Weights of a small image classifier.
Training: soap at rate 0.0021, 15500 steps, held-out accuracy 26%.
Rows from block 3 of a small image classifier, named by matrix and row number. Rows with one number belong to one neuron. Each number is 128 + 32 x the weight over its row's rms, rounded and kept within 0 to 255. All counts start at 0. Numbers have three digits each. After the name is the row's rms in percent of the matrix's.
Before each neuron's rows are labels from the 100 images, of 14848, where the neuron reaches its highest value: "patch colour" is the nearest of a few named colours to the mean colour under the peak; "peak at" is the part of the image that holds the peak. Only what is clearly more common there than usual is listed. The data: crops of objects in photos (Visual Genome).
# fc1: MLP up (model.blocks.3.mlp.fc1.weight, 480x160), inputs 120-159
# fc2: MLP down (model.blocks.3.mlp.fc2.weight, 160x480, transposed), outputs 120-159

patch colour: pink
peak at: top right
fc1.271 097:100149122130148097141079150151112157107146085169113104127163158137145158173159148101079081149138070161130140145126140079
fc2.271 101:102179102153105194167134124130127094140215116118125154109100078081129140134200133102149122139119164138114185145138076141

patch colour: pink
peak at: top left
fc1.467 114:130137099140090076156162131116115168110090169088145191121098068140171136139099129112172103061120134093136117183131142151
fc2.467 110:183112178113147101113141104175154155102143096134153107089118121102121091076121076112131154129131088123129145121134144110

patch colour: white; pink
peak at: top centre
fc1.293 096:081123136133142074057193143218082148177160102141116125155159140119097140125141110131104141147155103102078152106069109136
fc2.293 097:132141155143082090111042155161170063115087120155145165121128146140169070144178114129146148097100159143149128083156177151

patch colour: brown
peak at: top centre; bottom centre
fc1.16 095:049192216106140123160083093131124133171141163139091084148105146144103127018065105129158134123151146138130120114158171142
fc2.16 098:129176165117143124142132158116084168126142094124124085101075144076141141138083177150096082125175130108101035160147143080

patch colour: black
peak at: bottom right
fc1.362 099:112170132114144108102102109081092125083138156088087145124119080115096148112186115183145159102181099178117103158121154175
fc2.362 100:118146144123123119147101165130098158155115165136142132122154162118098088137143092090149153190136100065136112078133120103

patch colour: blue; cyan
peak at: top right
fc1.73 106:092082155150174088169120143099147183135100140117147117188120130091106157135130108163126109149108131123109110143124098096
fc2.73 126:096073101133108100088114107157148164148082122143140157115104126114122157163059217121097153104163085099125186118112152082

patch colour: red
peak at: top right
fc1.479 093:148097118113170163108098025120124131140115156123112127123149072171173162116160168179115116143136119148112110111136125162
fc2.479 099:112081135133134135149084147116127157123114099165107190111096107166144115142199138105112132074125150142112193131105084125

patch colour: black
peak at: top right
fc1.409 103:173129165108149098162127033100135169123111112077166064175106104104188108137080106147129137150174087164096060178140059106
fc2.409 097:136113148132090164063145165058101098155133143165093132070119142111126114109130142124143108079140165205128120132129173111

patch colour: black
peak at: bottom right
fc1.10 100:133101199139135126105180059134064104141055163081108134134080159141097156163124118123123138118156138134156100157079131126
fc2.10 101:129159159112170105091115157128127135122128084159181101089154120113131113150152190104164133149091145111119095077143114146

patch colour: brown
peak at: top centre
fc1.97 100:109120119086140129156069097080106124137085184178160179174122132106142118083128097086170155075148106163136163162102176182
fc2.97 097:057104159113116127057138127138130131110167154175131148176066111106141117191070144150097100130077135118149118142188085160

patch colour: pink
peak at: top right
fc1.25 104:135149101111107109124089124177090158071117099102107127129113124151152112140063100060109169136149112125151113079111132105
fc2.25 103:104124159115149162154089132078075124141193151106157172187092108149114172142099118122167118165201179175100158109177159170

patch colour: cyan
peak at: top centre
fc1.340 112:138163151113108121110147089106105148133110099133083128127160187111146106092132106147152101120094129096068115108140183128
fc2.340 112:185144194170098135108092148123097092136122145104092127153120137146153108170074148141169175067101144109102133145158208133

patch colour: black
peak at: bottom left; middle left
fc1.351 096:116205130127131159070143101120106079082135162121161162088139118112121095117160064148135169105136085102142130169072109105
fc2.351 090:120138132099145128149105180140165090169093137122114129161158157158071101156025123098106114144193150132124183109168115132

patch colour: black
peak at: bottom centre
fc1.140 094:125113122111175121060114133131106136108114145162177063118101109101130150161102065119120171126101159156146150186177160087
fc2.140 097:120137196146085142083120116138136121069083109138163125086157141139136165126095062121107124174138138038104106094100147152

patch colour: green
peak at: top right
fc1.455 102:139172140136144118042153104086203132132130160134159139160180070058111106150146114164120134119145122135186115177127128166
fc2.455 113:109164111109153139181086128032120126161119133062132125088140149152128163146159156127115130167198110151109137107156088132

patch colour: pink
peak at: bottom right
fc1.62 102:255163162130137103127118130145095070145173134148104119119087145153153125136123159082155105135125078138085166109185161062
fc2.62 101:178147134114224187090080116071083122072101132116115117106094126130133133136173182097114137131093133124142135124120065112

patch colour: pink
peak at: top right
fc1.204 097:174101154101138108130117184123115128092095130070096127134110103126146119107152135102149150148085128171149080183119106115
fc2.204 106:113111184161108096127135071131163079099097104115097144100093151114156126163130209162137125112109134125100065104109100132

patch colour: pink
peak at: bottom left; bottom right
fc1.306 099:137124150107129132185092129125138129143096137118109145140081139183142092115126181157107046156122153159154194107157126120
fc2.306 097:153108155116107071070096093112137130181131081060089151110095141141160148109182168147118133188102110121188164095199133150

patch colour: pink; white
peak at: bottom left
fc1.178 095:144149130081158144088055136074109114108092082147147151075111095127104122159096153115074115107134118129073108109083178101
fc2.178 096:165091131175118122090125055108082148127040080125142125111092098140129124127133125081141144161159137102108108070125160168

patch colour: pink
peak at: top right
fc1.459 096:162116167109138146111139140144100162123119127110123105152193147127154027131195179054135136124108189159089160138108140102
fc2.459 098:108118105112135149118082152116062107119117134118084115167155160139074076104145139110173058112114141110129081133115168150

patch colour: black
peak at: bottom right
fc1.262 103:074152118159149138136136069098130131017084196025113141188118118150124149164125161139135196186145085141178159121130073146
fc2.262 101:104158124157171155074107035135147132115174103164163106123196111181109161096139146111132172154173096148085114089149063112

patch colour: red
peak at: bottom left
fc1.426 097:115129188129177083081161111117151139102135135141144158135167102143096153093100130124077146087136109121079077188120104158
fc2.426 109:148151159105132133092112149121147092122148086141060101151145147098136192089149086118131120133121133106133115086068149107

patch colour: grey
peak at: bottom left
fc1.383 100:159174098106109110105093142134118141146129135111109083109185093169208093126086110134161129108124152143132137114101176136
fc2.383 097:113132143146151118083108190136100120086100130119098109120155196116108102115155173073179157168070176169142117134133221154

patch colour: black
peak at: middle left
fc1.468 098:128195134107141143204103115119113066127173151112143102154153158149193097153125109119158123158141118074074100084148138108
fc2.468 097:096089115119122158184104098177146121135103134113113156086135125069102127117184117137127185172185135192098142121100169094

patch colour: white
peak at: bottom left
fc1.163 099:173098164120100046077153078130134155111198092117194155094085125127166122160185088188120134112148174195148051181117102085
fc2.163 099:188130141121163104127138117173183118164111113112183143135157116103149151132154110120150091063107106131131166195127124180