Rows from block 4 of a small image classifier, named by matrix and row number. Rows with one number belong to one neuron. Each number is 128 + 24 x the weight over its row's rms, rounded and kept within 0 to 255. All counts start at 0. Numbers have three digits each.
Before each neuron's rows are labels from the 100 images, of 14848, where the neuron reaches its highest value: "colour at peak" is the nearest of a few named colours to the mean colour under the peak. Only what is clearly more common there than usual is listed. The data: crops of objects in photos (Visual Genome).
# fc1: MLP up (model.blocks.4.mlp.fc1.weight, 480x160), inputs 80-159
# fc2: MLP down (model.blocks.4.mlp.fc2.weight, 160x480, transposed), outputs 80-159

colour at peak: grey
fc1.130:099091140142133110170128135129137104085122141149149105103176132106090104160122116139137114063100100136125085157165130112151129141096125143138113139123172130117123144083125140140098126135094121122138122154134125130059065153125178123109087185
fc2.130:132159094157114133163116139121099148157108090153119128126124134150138132097112094080142102134151160150144157137111107132156129149097091177111128135117164147147127076118154148137124150120177093132151187172113170131092074163121140120112108139

colour at peak: pink
fc1.293:127152077131140131111141146160173103150116203159145102157156152138145120147150134125178134131134108123132119101125111134138128137161158120101150106164130107114111152134129103130086094118110159132128056159080130121162102122100143135114125155
fc2.293:117140173121077138124159143143155081081122143142141178124075080151138123122107132116117109120136164100127184136118143120154135161154171102122132135132130133163087099116130132155099081146123148159155124166168152123100109143118126160124134148

colour at peak: pink
fc1.54:091122122120074100108105145099126166077129153163150170120121061125166143112117116115135122118152114130131125120145118110098118165170151119151164154134115096108103076129133117093143115113093157113124154107123108130101111130115165097133152119
fc2.54:167145086147121122106143122149095134117123139074143111144115120091110104174113138116107067153142138125072123125122159121176143145132139128120130141124140095126135166124146118137146118093126153103124139108147131159108170171107105093115154125

colour at peak: brown
fc1.153:135115143147113089153172122117118098160127102093150123160161143103136159098118130133065134117131148169103144153107117138106129141117164153131128117167136106126082140118109127120112161133160112106136129138170171135168119154103165113125151133
fc2.153:103145130106102095125072122100124123130097143101146129143117155159148105111116133147144136120150135126143080146155127160129134128173179127125145119172158151120126104136073133153139159147133132098136120110106099141123154125106126089130188190

colour at peak: black
fc1.182:088152121088141139124174116149104136130067129156115096136127122146124126157082171110139150163120146127122120134158124165138160090099130148127143124151141098133097093101093084156158128133145155106149104113144119115114112109134141119131125115
fc2.182:093163141139084097089125085132124121111133118154133127065132096134146114073131151104155143107128144117117131112097146086126131162101141160095138118117132121133132123088113133118139143112123157129087112132150070106097148128105097142096152110

colour at peak: pink
fc1.470:123186117141153075148152126109120164110125167134141138106131136128131128166095134132136098131143130139168086107150117100139132090091172103094106128115082111117136091126130130131165105132132144134133134176127127136108109121136179145091083110
fc2.470:143148107077098114159122155139118131146112133127141147099151161140121136136145123127142161136190146133104152134113139171114124097129130099116143114080116145122120153159115139154150148139144117155155107133117131116141178139126113136115134154

colour at peak: pink
fc1.272:139151122146156095144142139140086121146158152079180105167149130153116130152105150134107165149128136120117132155103108133165144115141135126141195153110101143112088108158139146064094163115129119099113155152092147097116138102120118153092104104
fc2.272:155102109136124101092128146102127103127138137080156112149094155099075121144131118098138126075087178069134158116157122114128143085129100159119139136088165130080143132106085120129163130118115145108082053077128125131126114119163135121121161120

colour at peak: black
fc1.180:067103143122146157101135106149126129118109092167139150133147164099119188131099130110114126127117111111167161089079121116172100161121122134082123130118128145141132118116164139120138165149135139121093161121120132134134165130087138140105096097
fc2.180:138136127093138136091149137111125146132107122187109128125170163138136108094132139161106146136105149116143076156157113145160167102111103150134140123142147144137092130129159089125180092141124107126166114151152135094072136110105167161048104138

colour at peak: white
fc1.93:102140108123122114087114121143105144143142158123129131132103121157153128165121159162147121117135112145122085163112167136131103100132129128127079142164115138106180070142125161115158122137122167142121118121121090154174158107079134131147106132
fc2.93:082129148158119173125150104116110151140146114146155106163123164139085109124149125123126101179130136126118108132105127116105160131153167117145131142098167172135138168147145145114120094098093093130140149130129112136106160125099105125134113119

colour at peak: grey
fc1.283:108105150186184161121098118115125089116096068089113095127124170124120101114116121155151104117145113126134158118116127100124117123117134129091109160088137109093138161129150148114073160136156090114137124094140152125152152150126161126133129141
fc2.283:136101121113088104103118156133110125102156099104136134100164165132108108121106149192126106112092094127157120118156121112126121136154111135132091121123101157103166110107128125098163133094094126103129152127134137180154145136166112136138128164

colour at peak: grey
fc1.22:132126111119114128090163135143157198151130130122134129177173130148122157087141158174112162110094127133134109150123132145090161100122138097148111142113121121135110097090146163122125121155091123108141118115063128145135147134131146108133097141
fc2.22:141137097130148168141111066139151085120143098121139127125106149121107115122137109130147094098120143128145102110087170122160146157119116120130102142108143111112150156167151120121125120139083108151150133125128112141157136137154133122120162093

colour at peak: pink
fc1.279:131117197152148161119140140127117134138124069095117139130090107121129108108105095140151092124117155140128143099102142122153099128171104109160146169081140094112136112122154100104156130094141168105131092105110105128087129170150158144139105089
fc2.279:119105105160065089094150107138144076116132157089157136121142129161110130131139073152130165156128151146127123117165120099089112167136110136138143113121090149115132078094130175137111139138122145118137134136116136089139159144099126113178110100

colour at peak: white; pink
fc1.169:151113104135134144141117127137149103120123118147166119110132118120170085139164144102121114136128117127117097105083130098142104101114132140129136133125126071151089093137122135100120122133128198134113130163116089112137132130153184168124088165
fc2.169:154127145162159094106142143141128142122153160098127081087129084111127144121093130123137125122101119176164130143136113122159137113178102146131128111150130131140084124121132128148116114129155110118147102131102157095115105173117126116118154071

colour at peak: red; orange
fc1.325:170088135111132105162134118113079128128096139092099128117114149085107084118125122155112089115141156101139111113149143097159129170184123134110111140175065102104122167129143127105124128126127140127132102139145115130139120127135121142116120125
fc2.325:137167114111114151141109148156079140117133118141121143106130142085134095117131158112161108111151091071146117140117097124168075131107125121120089148145150114107121124128121145157113147125149159121120138101150129109141133109149115091114155158

colour at peak: white
fc1.364:130136134139089112134155142147110125138115068089101099123111102155099123123105140154132099113132088132159140108102099130163143135127131108118115158126123172146102121114169094137162121134153088081101082119123166133124139148128183125135117129
fc2.364:126100070121112120165138096133122132102134139135126121190169110103106116153133116124139119126132118120177107134125076090121096118099038129164167149165124132133137112089129107156135131073141131102160117178158143154136141149123127151110145121

colour at peak: grey
fc1.9:110148118105114145119079144153100104127102081081123111118139125092166127117105143154110155143120088139135156081154143129132084105157128141191137107142093133097111131148157128142135136104064092166122125111110099143107146164126122087096121185
fc2.9:091135140152112128113116107109103183146149074134163124156153134136123152128136116163118141132142112133188117158105127112092085144110118132142141132131179138149108137107116128164132112142093149149145116107155108152136148166102112102122123125

colour at peak: brown
fc1.395:143118152173101135129090092096166105179141173134125173146116127130092110141127111144135145142136151137142147109123146126069152084131123098147131124134151188148146147144124107101092115099108140147187120100143102142116130113098195153133106144
fc2.395:112167142133138122102136049097116103104124110164158105144133088166104117117116129119132089144095100119107136088147152122131124125114089117154163120185105118125111142100149179134128127139122135115055153099140115111131113135111149155144115146

colour at peak: pink
fc1.447:118124131162120151139127145139099133158128157191102125142104125132124150147129085151085158170100113131154135157109154149087099157118142149131131172074133127106147126120122114093067140102168092139120117095113117110093106124085147107122119089
fc2.447:145101121099139095116107154108107118185156138089161146118072120115109132136110093112128072112173106060109112102104141101137116123145090118130127131134120132131104162163149126108123130129139074136157153086113104144137121142113159113123100120

colour at peak: pink
fc1.468:162166126136137106127155114119091133124135114143148187081132139145124129117119114121100130088091109086150115102154114147130130145143155141104133103085125083147157105134137125141106180137137136121127076186082113139126127127148111179126113184
fc2.468:136117081142119144102128091161136173160127120124139110144101169152089135120165129118092134084145136177139116120116142126150149138086102156125155142100172105147113077085126094126108075139131158148139146140137117120123160127108115138187096117

colour at peak: pink
fc1.294:108154131162112153118096115181063126156144139130117072147160098139102107107129118143157121138103110111104161118114137135130098096131134102116155126169140118118111115126132123118113131086157114148142137101093072123123129107111154091131098111
fc2.294:135077117139123082132106128114149122077161079088114159179137135124115101101122133111112130125146139106095101129119118118129109115141075122126155158136164126114122171107154141122089104151117134147107130119109120148171112136107170096136159115

colour at peak: pink
fc1.462:093135135144147123190130137172092177213099073134130123162109110118133143127119139054116133101152160118103123104083106110131122110096114158113098107119113131111127170097100093124132163124109139130113136137147152126110130137095129118134082151
fc2.462:139120096129128111110132136103141148144113126114144128095137095165117144092097181128157131108124130130135141118087142137121117101167107140116110092093137124149104153113144120070147110118087138112136123092156102128160171137116127147161168101

colour at peak: brown
fc1.303:129138077103156148078111130123116117113123112146143129087135160112095103119130106128144094121141115114113111122155134079085147126136097137132126153160135098179141124141121103149145120101112123191131094105119075152112127159149121135142107128
fc2.303:153107144158128145156113067121084146123098161158164117149079153119147102143147130115089094132084122137163056097167094125108142115107106097135108154145130162114115129081141142133147141125117143106127130128103126125117155109172105152125149099

colour at peak: pink
fc1.250:113147122136139151146123130195130111142129108129121090102104118119161100130148087153143109125147092166142110139176124175127125171166143150141156143086140080140132095137120156057095123136134113075125137139151125145143154149159135146137140163
fc2.250:107153147102179122135120121113106105118103124185143131143104115142132153136129128138145138124126171161133092190120168112162147116092155107155185119180173159119131146149178143137139149136099153095090093142135146146090123144121131119156116134

colour at peak: white
fc1.457:129140111109147118122135141146159156081116135085131063126158157124160122134139142119154124132100105100084130138156111127123127115115122160162178119094121137144123131117110145151150169112182184120134131138113116137144140107135138134122119134
fc2.457:127144159126154136133156130142167135148130106146110091158129129095188138149164115056110120110140094145131102101139092117131183117149134140095146125129121138130146130166147148134118062109132129142157116120143109116130105101110130158150131144

colour at peak: pink; white
fc1.373:110141136121124146108131091126123112121141144146127113157097141151153154167121135142108129087104112149142122146101132134158064129090166126099120118118122138138099115139136104116075125149141101130152051131114095090171113168125132130107145145
fc2.373:104119129148154132131120106121137175133104080136096148149095189127131093104108093104148121179140110143132116158148090135093068099120120131135119095106117114124074113116126129136153155119117106176136126107130129147129113166167096122117135118

colour at peak: white
fc1.213:122116160106120121088140139125125101119155148102170157092169092099120126134113093134124113117117117107110126128080102148145114164130092163136115144128149106095107088176100141117103110141133139120113109123128121134109136122132158074099125165
fc2.213:104147131162093130052096137137120151122113151119149173129102084151122119131128113158144166121094158134158149117123116147094096122137077136116129133063126095103123152098112101157128119119090138139121115121128156139159093148146136153125138126

colour at peak: red
fc1.144:139100101164103149133138144118136127137081108168115138115119100112083142167153131112117083119163097115130084103175122128157166127107111158141141117159122120102142113134164100125145101136166168101119101135102133143098146130148169142110112140
fc2.144:097124131105163173150068109095148158107148119138114128115106109125126180113133117099170147140115113144133083114114108110152126093119159137119073071149131114143125142145121107151149161137155160144179116143109142136121121092089120130131143148

colour at peak: pink
fc1.134:148134118136132138144116145118129143153159119127153112159121094125106139132138122148130103111154080111093173124124134128145112123136126137085136126157142140150131109107181098146120143096073136109113163176126166112133130140119129085155136116
fc2.134:160133104148100154159157141129131093111098140149065160162130131180104158149155119127134142111120137087129169107140145135158145087149118109111111142128145160148194109119140103131130149113124153117128120119111147142149130166139113113165189147

colour at peak: white
fc1.120:082139173151097126104088105145142168161162151083087152156132126157144128174147100166132126134119136115145142137136111149126124099155137130114114131081135122117128157128147111189075173087144101127168100115139137129134139093140145168103161177
fc2.120:140112099120100122137110116118152123130121166132150134149147128155136083110126110091106131108133129170076132125109125140168143153111102131125137143144086116115133196155116160123167161160093128147129096157161163135108116121102116137172173114