Rows from block 6 of a small image classifier, named by matrix and row number. Rows with one number belong to one neuron. Each number is 500 + 25 x the weight over its row's rms, rounded and kept within 0 to 999. All counts start at 0. Numbers have three digits each.
After each neuron's rows are labels from the 100 images, of 14848, where the neuron reaches its highest value: "peak at" is the part of the image that holds the peak. Only what is clearly more common there than usual is listed. The data: crops of objects in photos (Visual Genome).
# fc1: MLP up (model.blocks.6.mlp.fc1.weight, 480x160), inputs 54-107
# fc2: MLP down (model.blocks.6.mlp.fc2.weight, 160x480, transposed), outputs 54-107

fc1.477:459487478451494507512529466482536487507522547520499527499513485489504507485510536506492495522508473493524517472453545482520467500521539557477502529483539443490505
fc2.477:478518506509553455533525510487531493468467489476501535497480522487536478525507519522489482540485527522477505536489492524462507464483522540492468447534474503463483
peak at: bottom right

fc1.173:525502513491522481494521513533496493528479508484532479522458483498505499472468516491449464472495504479504472527481483511536519499523552516527519511460497556478490
fc2.173:496494479507514430503524513494529505444521517519505513504499497495499464516499477518526505512504515482526468537489507529489480509484532503503424506445489498509498
peak at: middle right

fc1.261:460532530537484485498525466518461506472454484497474470489491506542494474520546465516502509471519500525486455521519507500513525468507562504462523451497550482493537
fc2.261:462497501427535505539515514530485485544454493502537477462491495540503452496519506508524466529517497484487464497530510521505469417499470455488479514474511491458467
peak at: bottom right; bottom centre

fc1.44:557480513485513471507465498487543491523552530505505526467466526482532521447473485490558497514526523467532486518505499427559493500490502510492508530478524498539520
fc2.44:534488504500520489517518468484523529513525556563471508488473531517436496517508515530521544490470499474486511526517507488512495504505506541485514506515448474473475
peak at: bottom right

fc1.266:499495496495463527539519501529490532534466490513476566481509510531524488477487530494473478506483474482508509506486484456475508482511495495457489486513454470511502
fc2.266:454455489486488522510459507455451504532432508508509477461483464516471480511524460519514511485576527503506454493510480496551518528489502561453486479517481501561493
peak at: top right

fc1.107:453487531509507538471499490512545512513512480496504506516530468480500519519488540537446540518517480509507530524507484450484489557497498496492453531508519457497491
fc2.107:493489493480484463493417514531460496514467501512484486535488535513478450507421470531501488477492479490492438498491489484466499480458491498524493522479524509443502
peak at: bottom right

fc1.105:448486517523502505481489534488509463498501525508502521480469515482477535526475500527500517448523493515523500508486489499463475509482441505514525463498528514484496
fc2.105:472532489473470500478494528489499499481472455463513519497488564510479500509479455526540513492525543476489504489467517470510459475474519509472476527508514515490462
peak at: centre

fc1.415:461445512486510494520535487587478516468505539468546510474524489499495507556514480510535528494472539539480489520508541467534518532538504492508513500464521485486513
fc2.415:513513531499542501508493519489518517535535456488449515507500522480420536501514498461514509455494460496480479509490483495482497468518492513493498532521501557499537
peak at: top left

fc1.113:503517528491490497486506477510508481471483481495520485492510521512497482524505476519447512477513533518498535512507483505493485536512522479475521471525505458480484
fc2.113:474505539492479490516496486480471478535468454569536537517499515504490491481509492476523480513531464507553494519456502477507497492457525491521482509508517484493545
peak at: middle right

fc1.62:483496545540557516456496519528509479504521488450451476478573489500441502511532457496490476452555491506518492523467480510535510495492523492514495482496498536472541
fc2.62:597459499471463513494513511491536531459507507483461483459483483465470517529507523518514480510506476539558490523531478476465497541480490474450507493508480466478475
peak at: middle right

fc1.133:473487481496458509508516469480531526501480490487502508511519503485499499488497536464462514489497486527469515496513518471496471495510506495476503499457507514529488
fc2.133:512510532505493488507526527552524543475461518467475476456442522519533493520477523486517468488483509533461486531504536421502526470526518534490568453502527504498491
peak at: bottom centre

fc1.460:437515516495554507490494502497511506479527457499471478514530463488516495498532506492480482482472521486550469514508467507453504498499476520499512487568495485546508
fc2.460:514494505514502532516528520507511501512529506486477514526534463491513456531527515477540491506494474471535486474507521523461504471541457538497472483473492522553529
peak at: bottom left

fc1.25:482458524506525521476512472508483531477481442522492496496474522498503532481489453524508477472505511492523504508525479530453498502472536473529499494494531513545509
fc2.25:508520476518487473510506499486498501555500564473492519529554526492506517520554492517517502475498519494484486522473460473482479537479499506483499516498489478507484
peak at: middle right

fc1.263:492510493521496516483464517514511500504525506484495514475476581514554495504513466504470546501505478515480512515484534491520493488466510532532497520508487545499491
fc2.263:458538465546488460525458484491502572437499475526454470490507453455518529542459513541491510533517506503526511494504507506501524531496518490472489502497525483481485
peak at: bottom left

fc1.166:482482495515528453495539544561577514488516526534485487501547491494509475515477511470506487461474521466526520477466473498468484472476464496496509522440503523505526
fc2.166:482513473461465496496562509466475520483526480456517512514512498517492498507517504500458549504513494560538503472505481503453454543531492483462499507491527498510521
peak at: top left

fc1.114:492513447505495556548511511502486518531505486533542529510453466494480528492543492455517485503507483505497517488502460475464532513475491544535525513471528524531516
fc2.114:511502457495470499508505478506501477470503533477496466491483462470489538493538524512483488516512536434481493515489484439480500480554469493491521506516515509549563
peak at: top left

fc1.70:502515508505480551467477492542540507511512494461531498518502521480533564471521506503444499495488489498445476514488503506477493524508521515542516530518524529487503
fc2.70:483467494475535489495529508494486547494478528537509483487500448494528537510498484511537498542500514542550468481457529492505492490491479557535494539503549514486527
peak at: bottom right

fc1.346:473485480525488475495499537519528514482530503482488544516511492517495486498497479474522509522508513485496541535532482518533532540482496481490470500502495504459511
fc2.346:487535490496501492498471502534556441455513494525494491501488542503495557500539541505464461515484526527498480517461477508467469504467498489516503469530544513560513
peak at: top left; top centre

fc1.299:497545501469484501477469532531511528461458476457549524509524541513498473473533491455525521486531476466489491523511462505478508501499462503478514493488488498513477
fc2.299:541522480519505481512467512538508468526495479491488511508484496477458471499481472504497478496523490514550502487468487488508498478525540498518488505482478541506512
peak at: top right

fc1.383:531492504509530504469538499567541484525468492478545487468490467511514492512508482506473497489511538491514511505536510509474495533500532499496465532479474492495480
fc2.383:508511483502492470482507516484526525502524494484522497513493480466504494527514516476506529513514523489543472471554480514477496450525501538509502506541520448538464
peak at: centre

fc1.429:489460459515476519516500515519484506535511501525510485505450504506532544541498489479521478494541518484473519503511534492485499536525525489472521529520468556502511
fc2.429:516528456508509481496521506532474530485519505495479498455499508469511501503449503511460500500513460472492499510484518495480490470582478544482505504520535535493563
peak at: bottom left

fc1.204:503502528510501522501500487502461487538476513516470466461473540476466481478517526520497500533475566467512502489526489493512476530462491517476485519508495476533481
fc2.204:483500495495505518489457489493509472490530533461458516528482474529550501484483476516487494511451493523560503491475488538512513501527503537476467465480499471537539
peak at: top right

fc1.217:474507459476526529499490500572499492532470506504482481526484495514512503557500468498509533458502457507510540517510474533464501512514498563502518497484521500494483
fc2.217:511509481505519492528492481482479537486480508515501510498535495508535485540472483457467489539487478523479533523512523520513525549472513421480506502506489519478480
peak at: centre

fc1.78:489472523522499496503494499486477521555493497444462499493522515498509454515506558463501538552540507514494507500501508505512484499445500509494518527495475494505486
fc2.78:535506466522525480489511490508520483483521489516588496479491472537505525470478502464509495488528472515478453524507556494506497482539510518529484468518496480469519
peak at: top centre

fc1.478:501528470539518483515493511517524494444485488489490502548460502511479514502498505497457457479504521523533529506501492504493515509497494584518483517455464533535475
fc2.478:533482487523494501498515527476488494455470471506473462501500478514510544498527505517492488514523500479556482459517496485501501499492463466508511486489505525542474
peak at: bottom right

fc1.147:469539516503522504463545486525518530497458497486487507428500515471495521493473530490510471500556463445494548541494500512508565515522513519477480523495520494525531
fc2.147:523543521503492482536558489511491478487517512496494510525515539472483494512502502506482489524493538480456532518494482485480504492504485499506518507474458473517495
peak at: top left

fc1.229:504513502459506486505524537528472526508451503489509508478494529508518544521488515470478477496503546474457482452563490491488473473483499506489452474502504526503493
fc2.229:526505468536508537516488505563460490487511501536501480549469515520526514500512506509479517527517515510522492504455528530495497497484537544547511520539495479493536
peak at: middle right

fc1.148:520518504499540504522488515499493501521518530453521528514489467498463498510497531467452479517519536495530515465469510554507503551513529491528519483536519508525519
fc2.148:505498556471519455522493480461523515497487474494515506505436425480470524511489450553510499482516479510479476482485515486525529535453488472475494514484490519471488
peak at: top centre

fc1.81:539499466496503520493532503547509490511460481509483501490454474494473484464444536480472491491493475480532466514496526452518453447513481524495462478521489470516489
fc2.81:503491503471494527547452518494490508560446530489484492501518502493464517504497520511513503513516492518493491520508535500475489505526524464490506503543497476538487
peak at: middle left

fc1.436:480541488519487505511479491455523507485508501466488495515467483495499474460478507443521509482459489489482486498510492462490508465522524466500490505480479434527482
fc2.436:507476485469473473523538494511497475479454524489492517510532519506504486496463513478508487431497501522504456495528495479503490487552500527500457500543466509512539
peak at: middle left

fc1.111:503534507486506475486507550505512491485485518543471530539529548508493517490505559453496483472515512503551541479478474522489474493506501504494472529528482470492490
fc2.111:529463506486531521450492525502480488500485540503500515485486483481507478523522488486504561489496477486503510519467521476450548530504525509495536516500481529492487
peak at: top centre

fc1.118:508507462480499486506475497502523496496486507490470536528515512519481471486510511477509511492520485486545451501449507459536519490477507477537447527510481529492523
fc2.118:475488542496470469526506480460472523467504527527522493480481544493507513469473498491506494497471488563511495468495476486508484502523480511451533503477533513501507
peak at: middle left

fc1.281:484503415474489510527443472485512478481500531497512531497477505480505511501479499497487480556497480479515490529432510487492509505497504488494480494508527464544492
fc2.281:457491483497488510477492472487507540482503509524487514462521499446487506537494535521528497507502524501487462510532486522500530541536520513485509490561491496512502
peak at: bottom right

fc1.376:460505480521550480497499489491516539509493462522496532478477501524513449496486486514534481441540533441545502509511460540482475540498536506514510520497528466480487
fc2.376:515466503472512499493495539520498482515538499475491502518538531499524477464458505511524498449485483492539523484477491482519507510462477467449504565496510498481526
peak at: top left

fc1.378:500471488488458545513499487474495524527537506491504520510465526479545523469513510453485501493519486514468490517527500489467527521497543555462458460488524465492522
fc2.378:518504481506529524529497504528494525481496494486516525495543464520508486490512541500556494538504504494543512489499435514478518497495522503499557468503496505500509
peak at: bottom right

fc1.226:521528496481503487502474499511525509508492526517533526486475488523460476506475468489435511510498496441503474524479478513532478482493513483532490479513472491474499
fc2.226:489477450494543523528457505490481493471462518501518480489521476490533497474502462485513515478517463471516485531480505503524487506488494503512510470442478472546492
peak at: top left

fc1.213:495475481516531456479483512520457492488476522485527524455527496461555520438501504518477523500501456482478492514554478529541515516449463509500469504553552467502529
fc2.213:516493480480493517477464515517521494511460501485496477520550507505513484493488526477497495451513492475505449503529484441532447536511508462502538474499478491475526
peak at: centre

fc1.215:469460507494522528509529543515528548449482487523508471538539517521525484490504534528532499465490499487489473503538482494520509482584505512524531509521509503496508
fc2.215:479479505500471502506470488501523489491508493472512482506500480535484478479507482438486495456526533442522503488515482497515484480471482484537507456502502484509499
peak at: bottom centre

fc1.82:513496490526519466516513508465494517548551502496504512523506500492524476514483460481498517508526476477513498514504526490478483520442490490495497477521510472479431
fc2.82:487506497512535473501514520515468513529510495522471458491484477471477515512479480484533473517480521468522558491492528524490483475511522516502551492534499552481482
peak at: bottom centre

fc1.219:481491462515510491524497467457479461490521483458491484444537507481504518526502485506523496535490483502537512534562500487516485502489490520503497518495466476521496
fc2.219:475473464524524492471542513478518480479496507527491504504495548497474497466526495481519506497548501490562517469524537494511478485481513527517513481523494492508480
peak at: top right

fc1.309:520534479508473522522553510497536522476526492517542465458522497524482528499539464477465484481524464559491509513493489480482499511479511495471540518513503478454479
fc2.309:453517490533502505514492489507511459545483518461482513523520513442506532524456474497500482516526513528547547484519459555537537500522529491495501517519481496533484
peak at: top right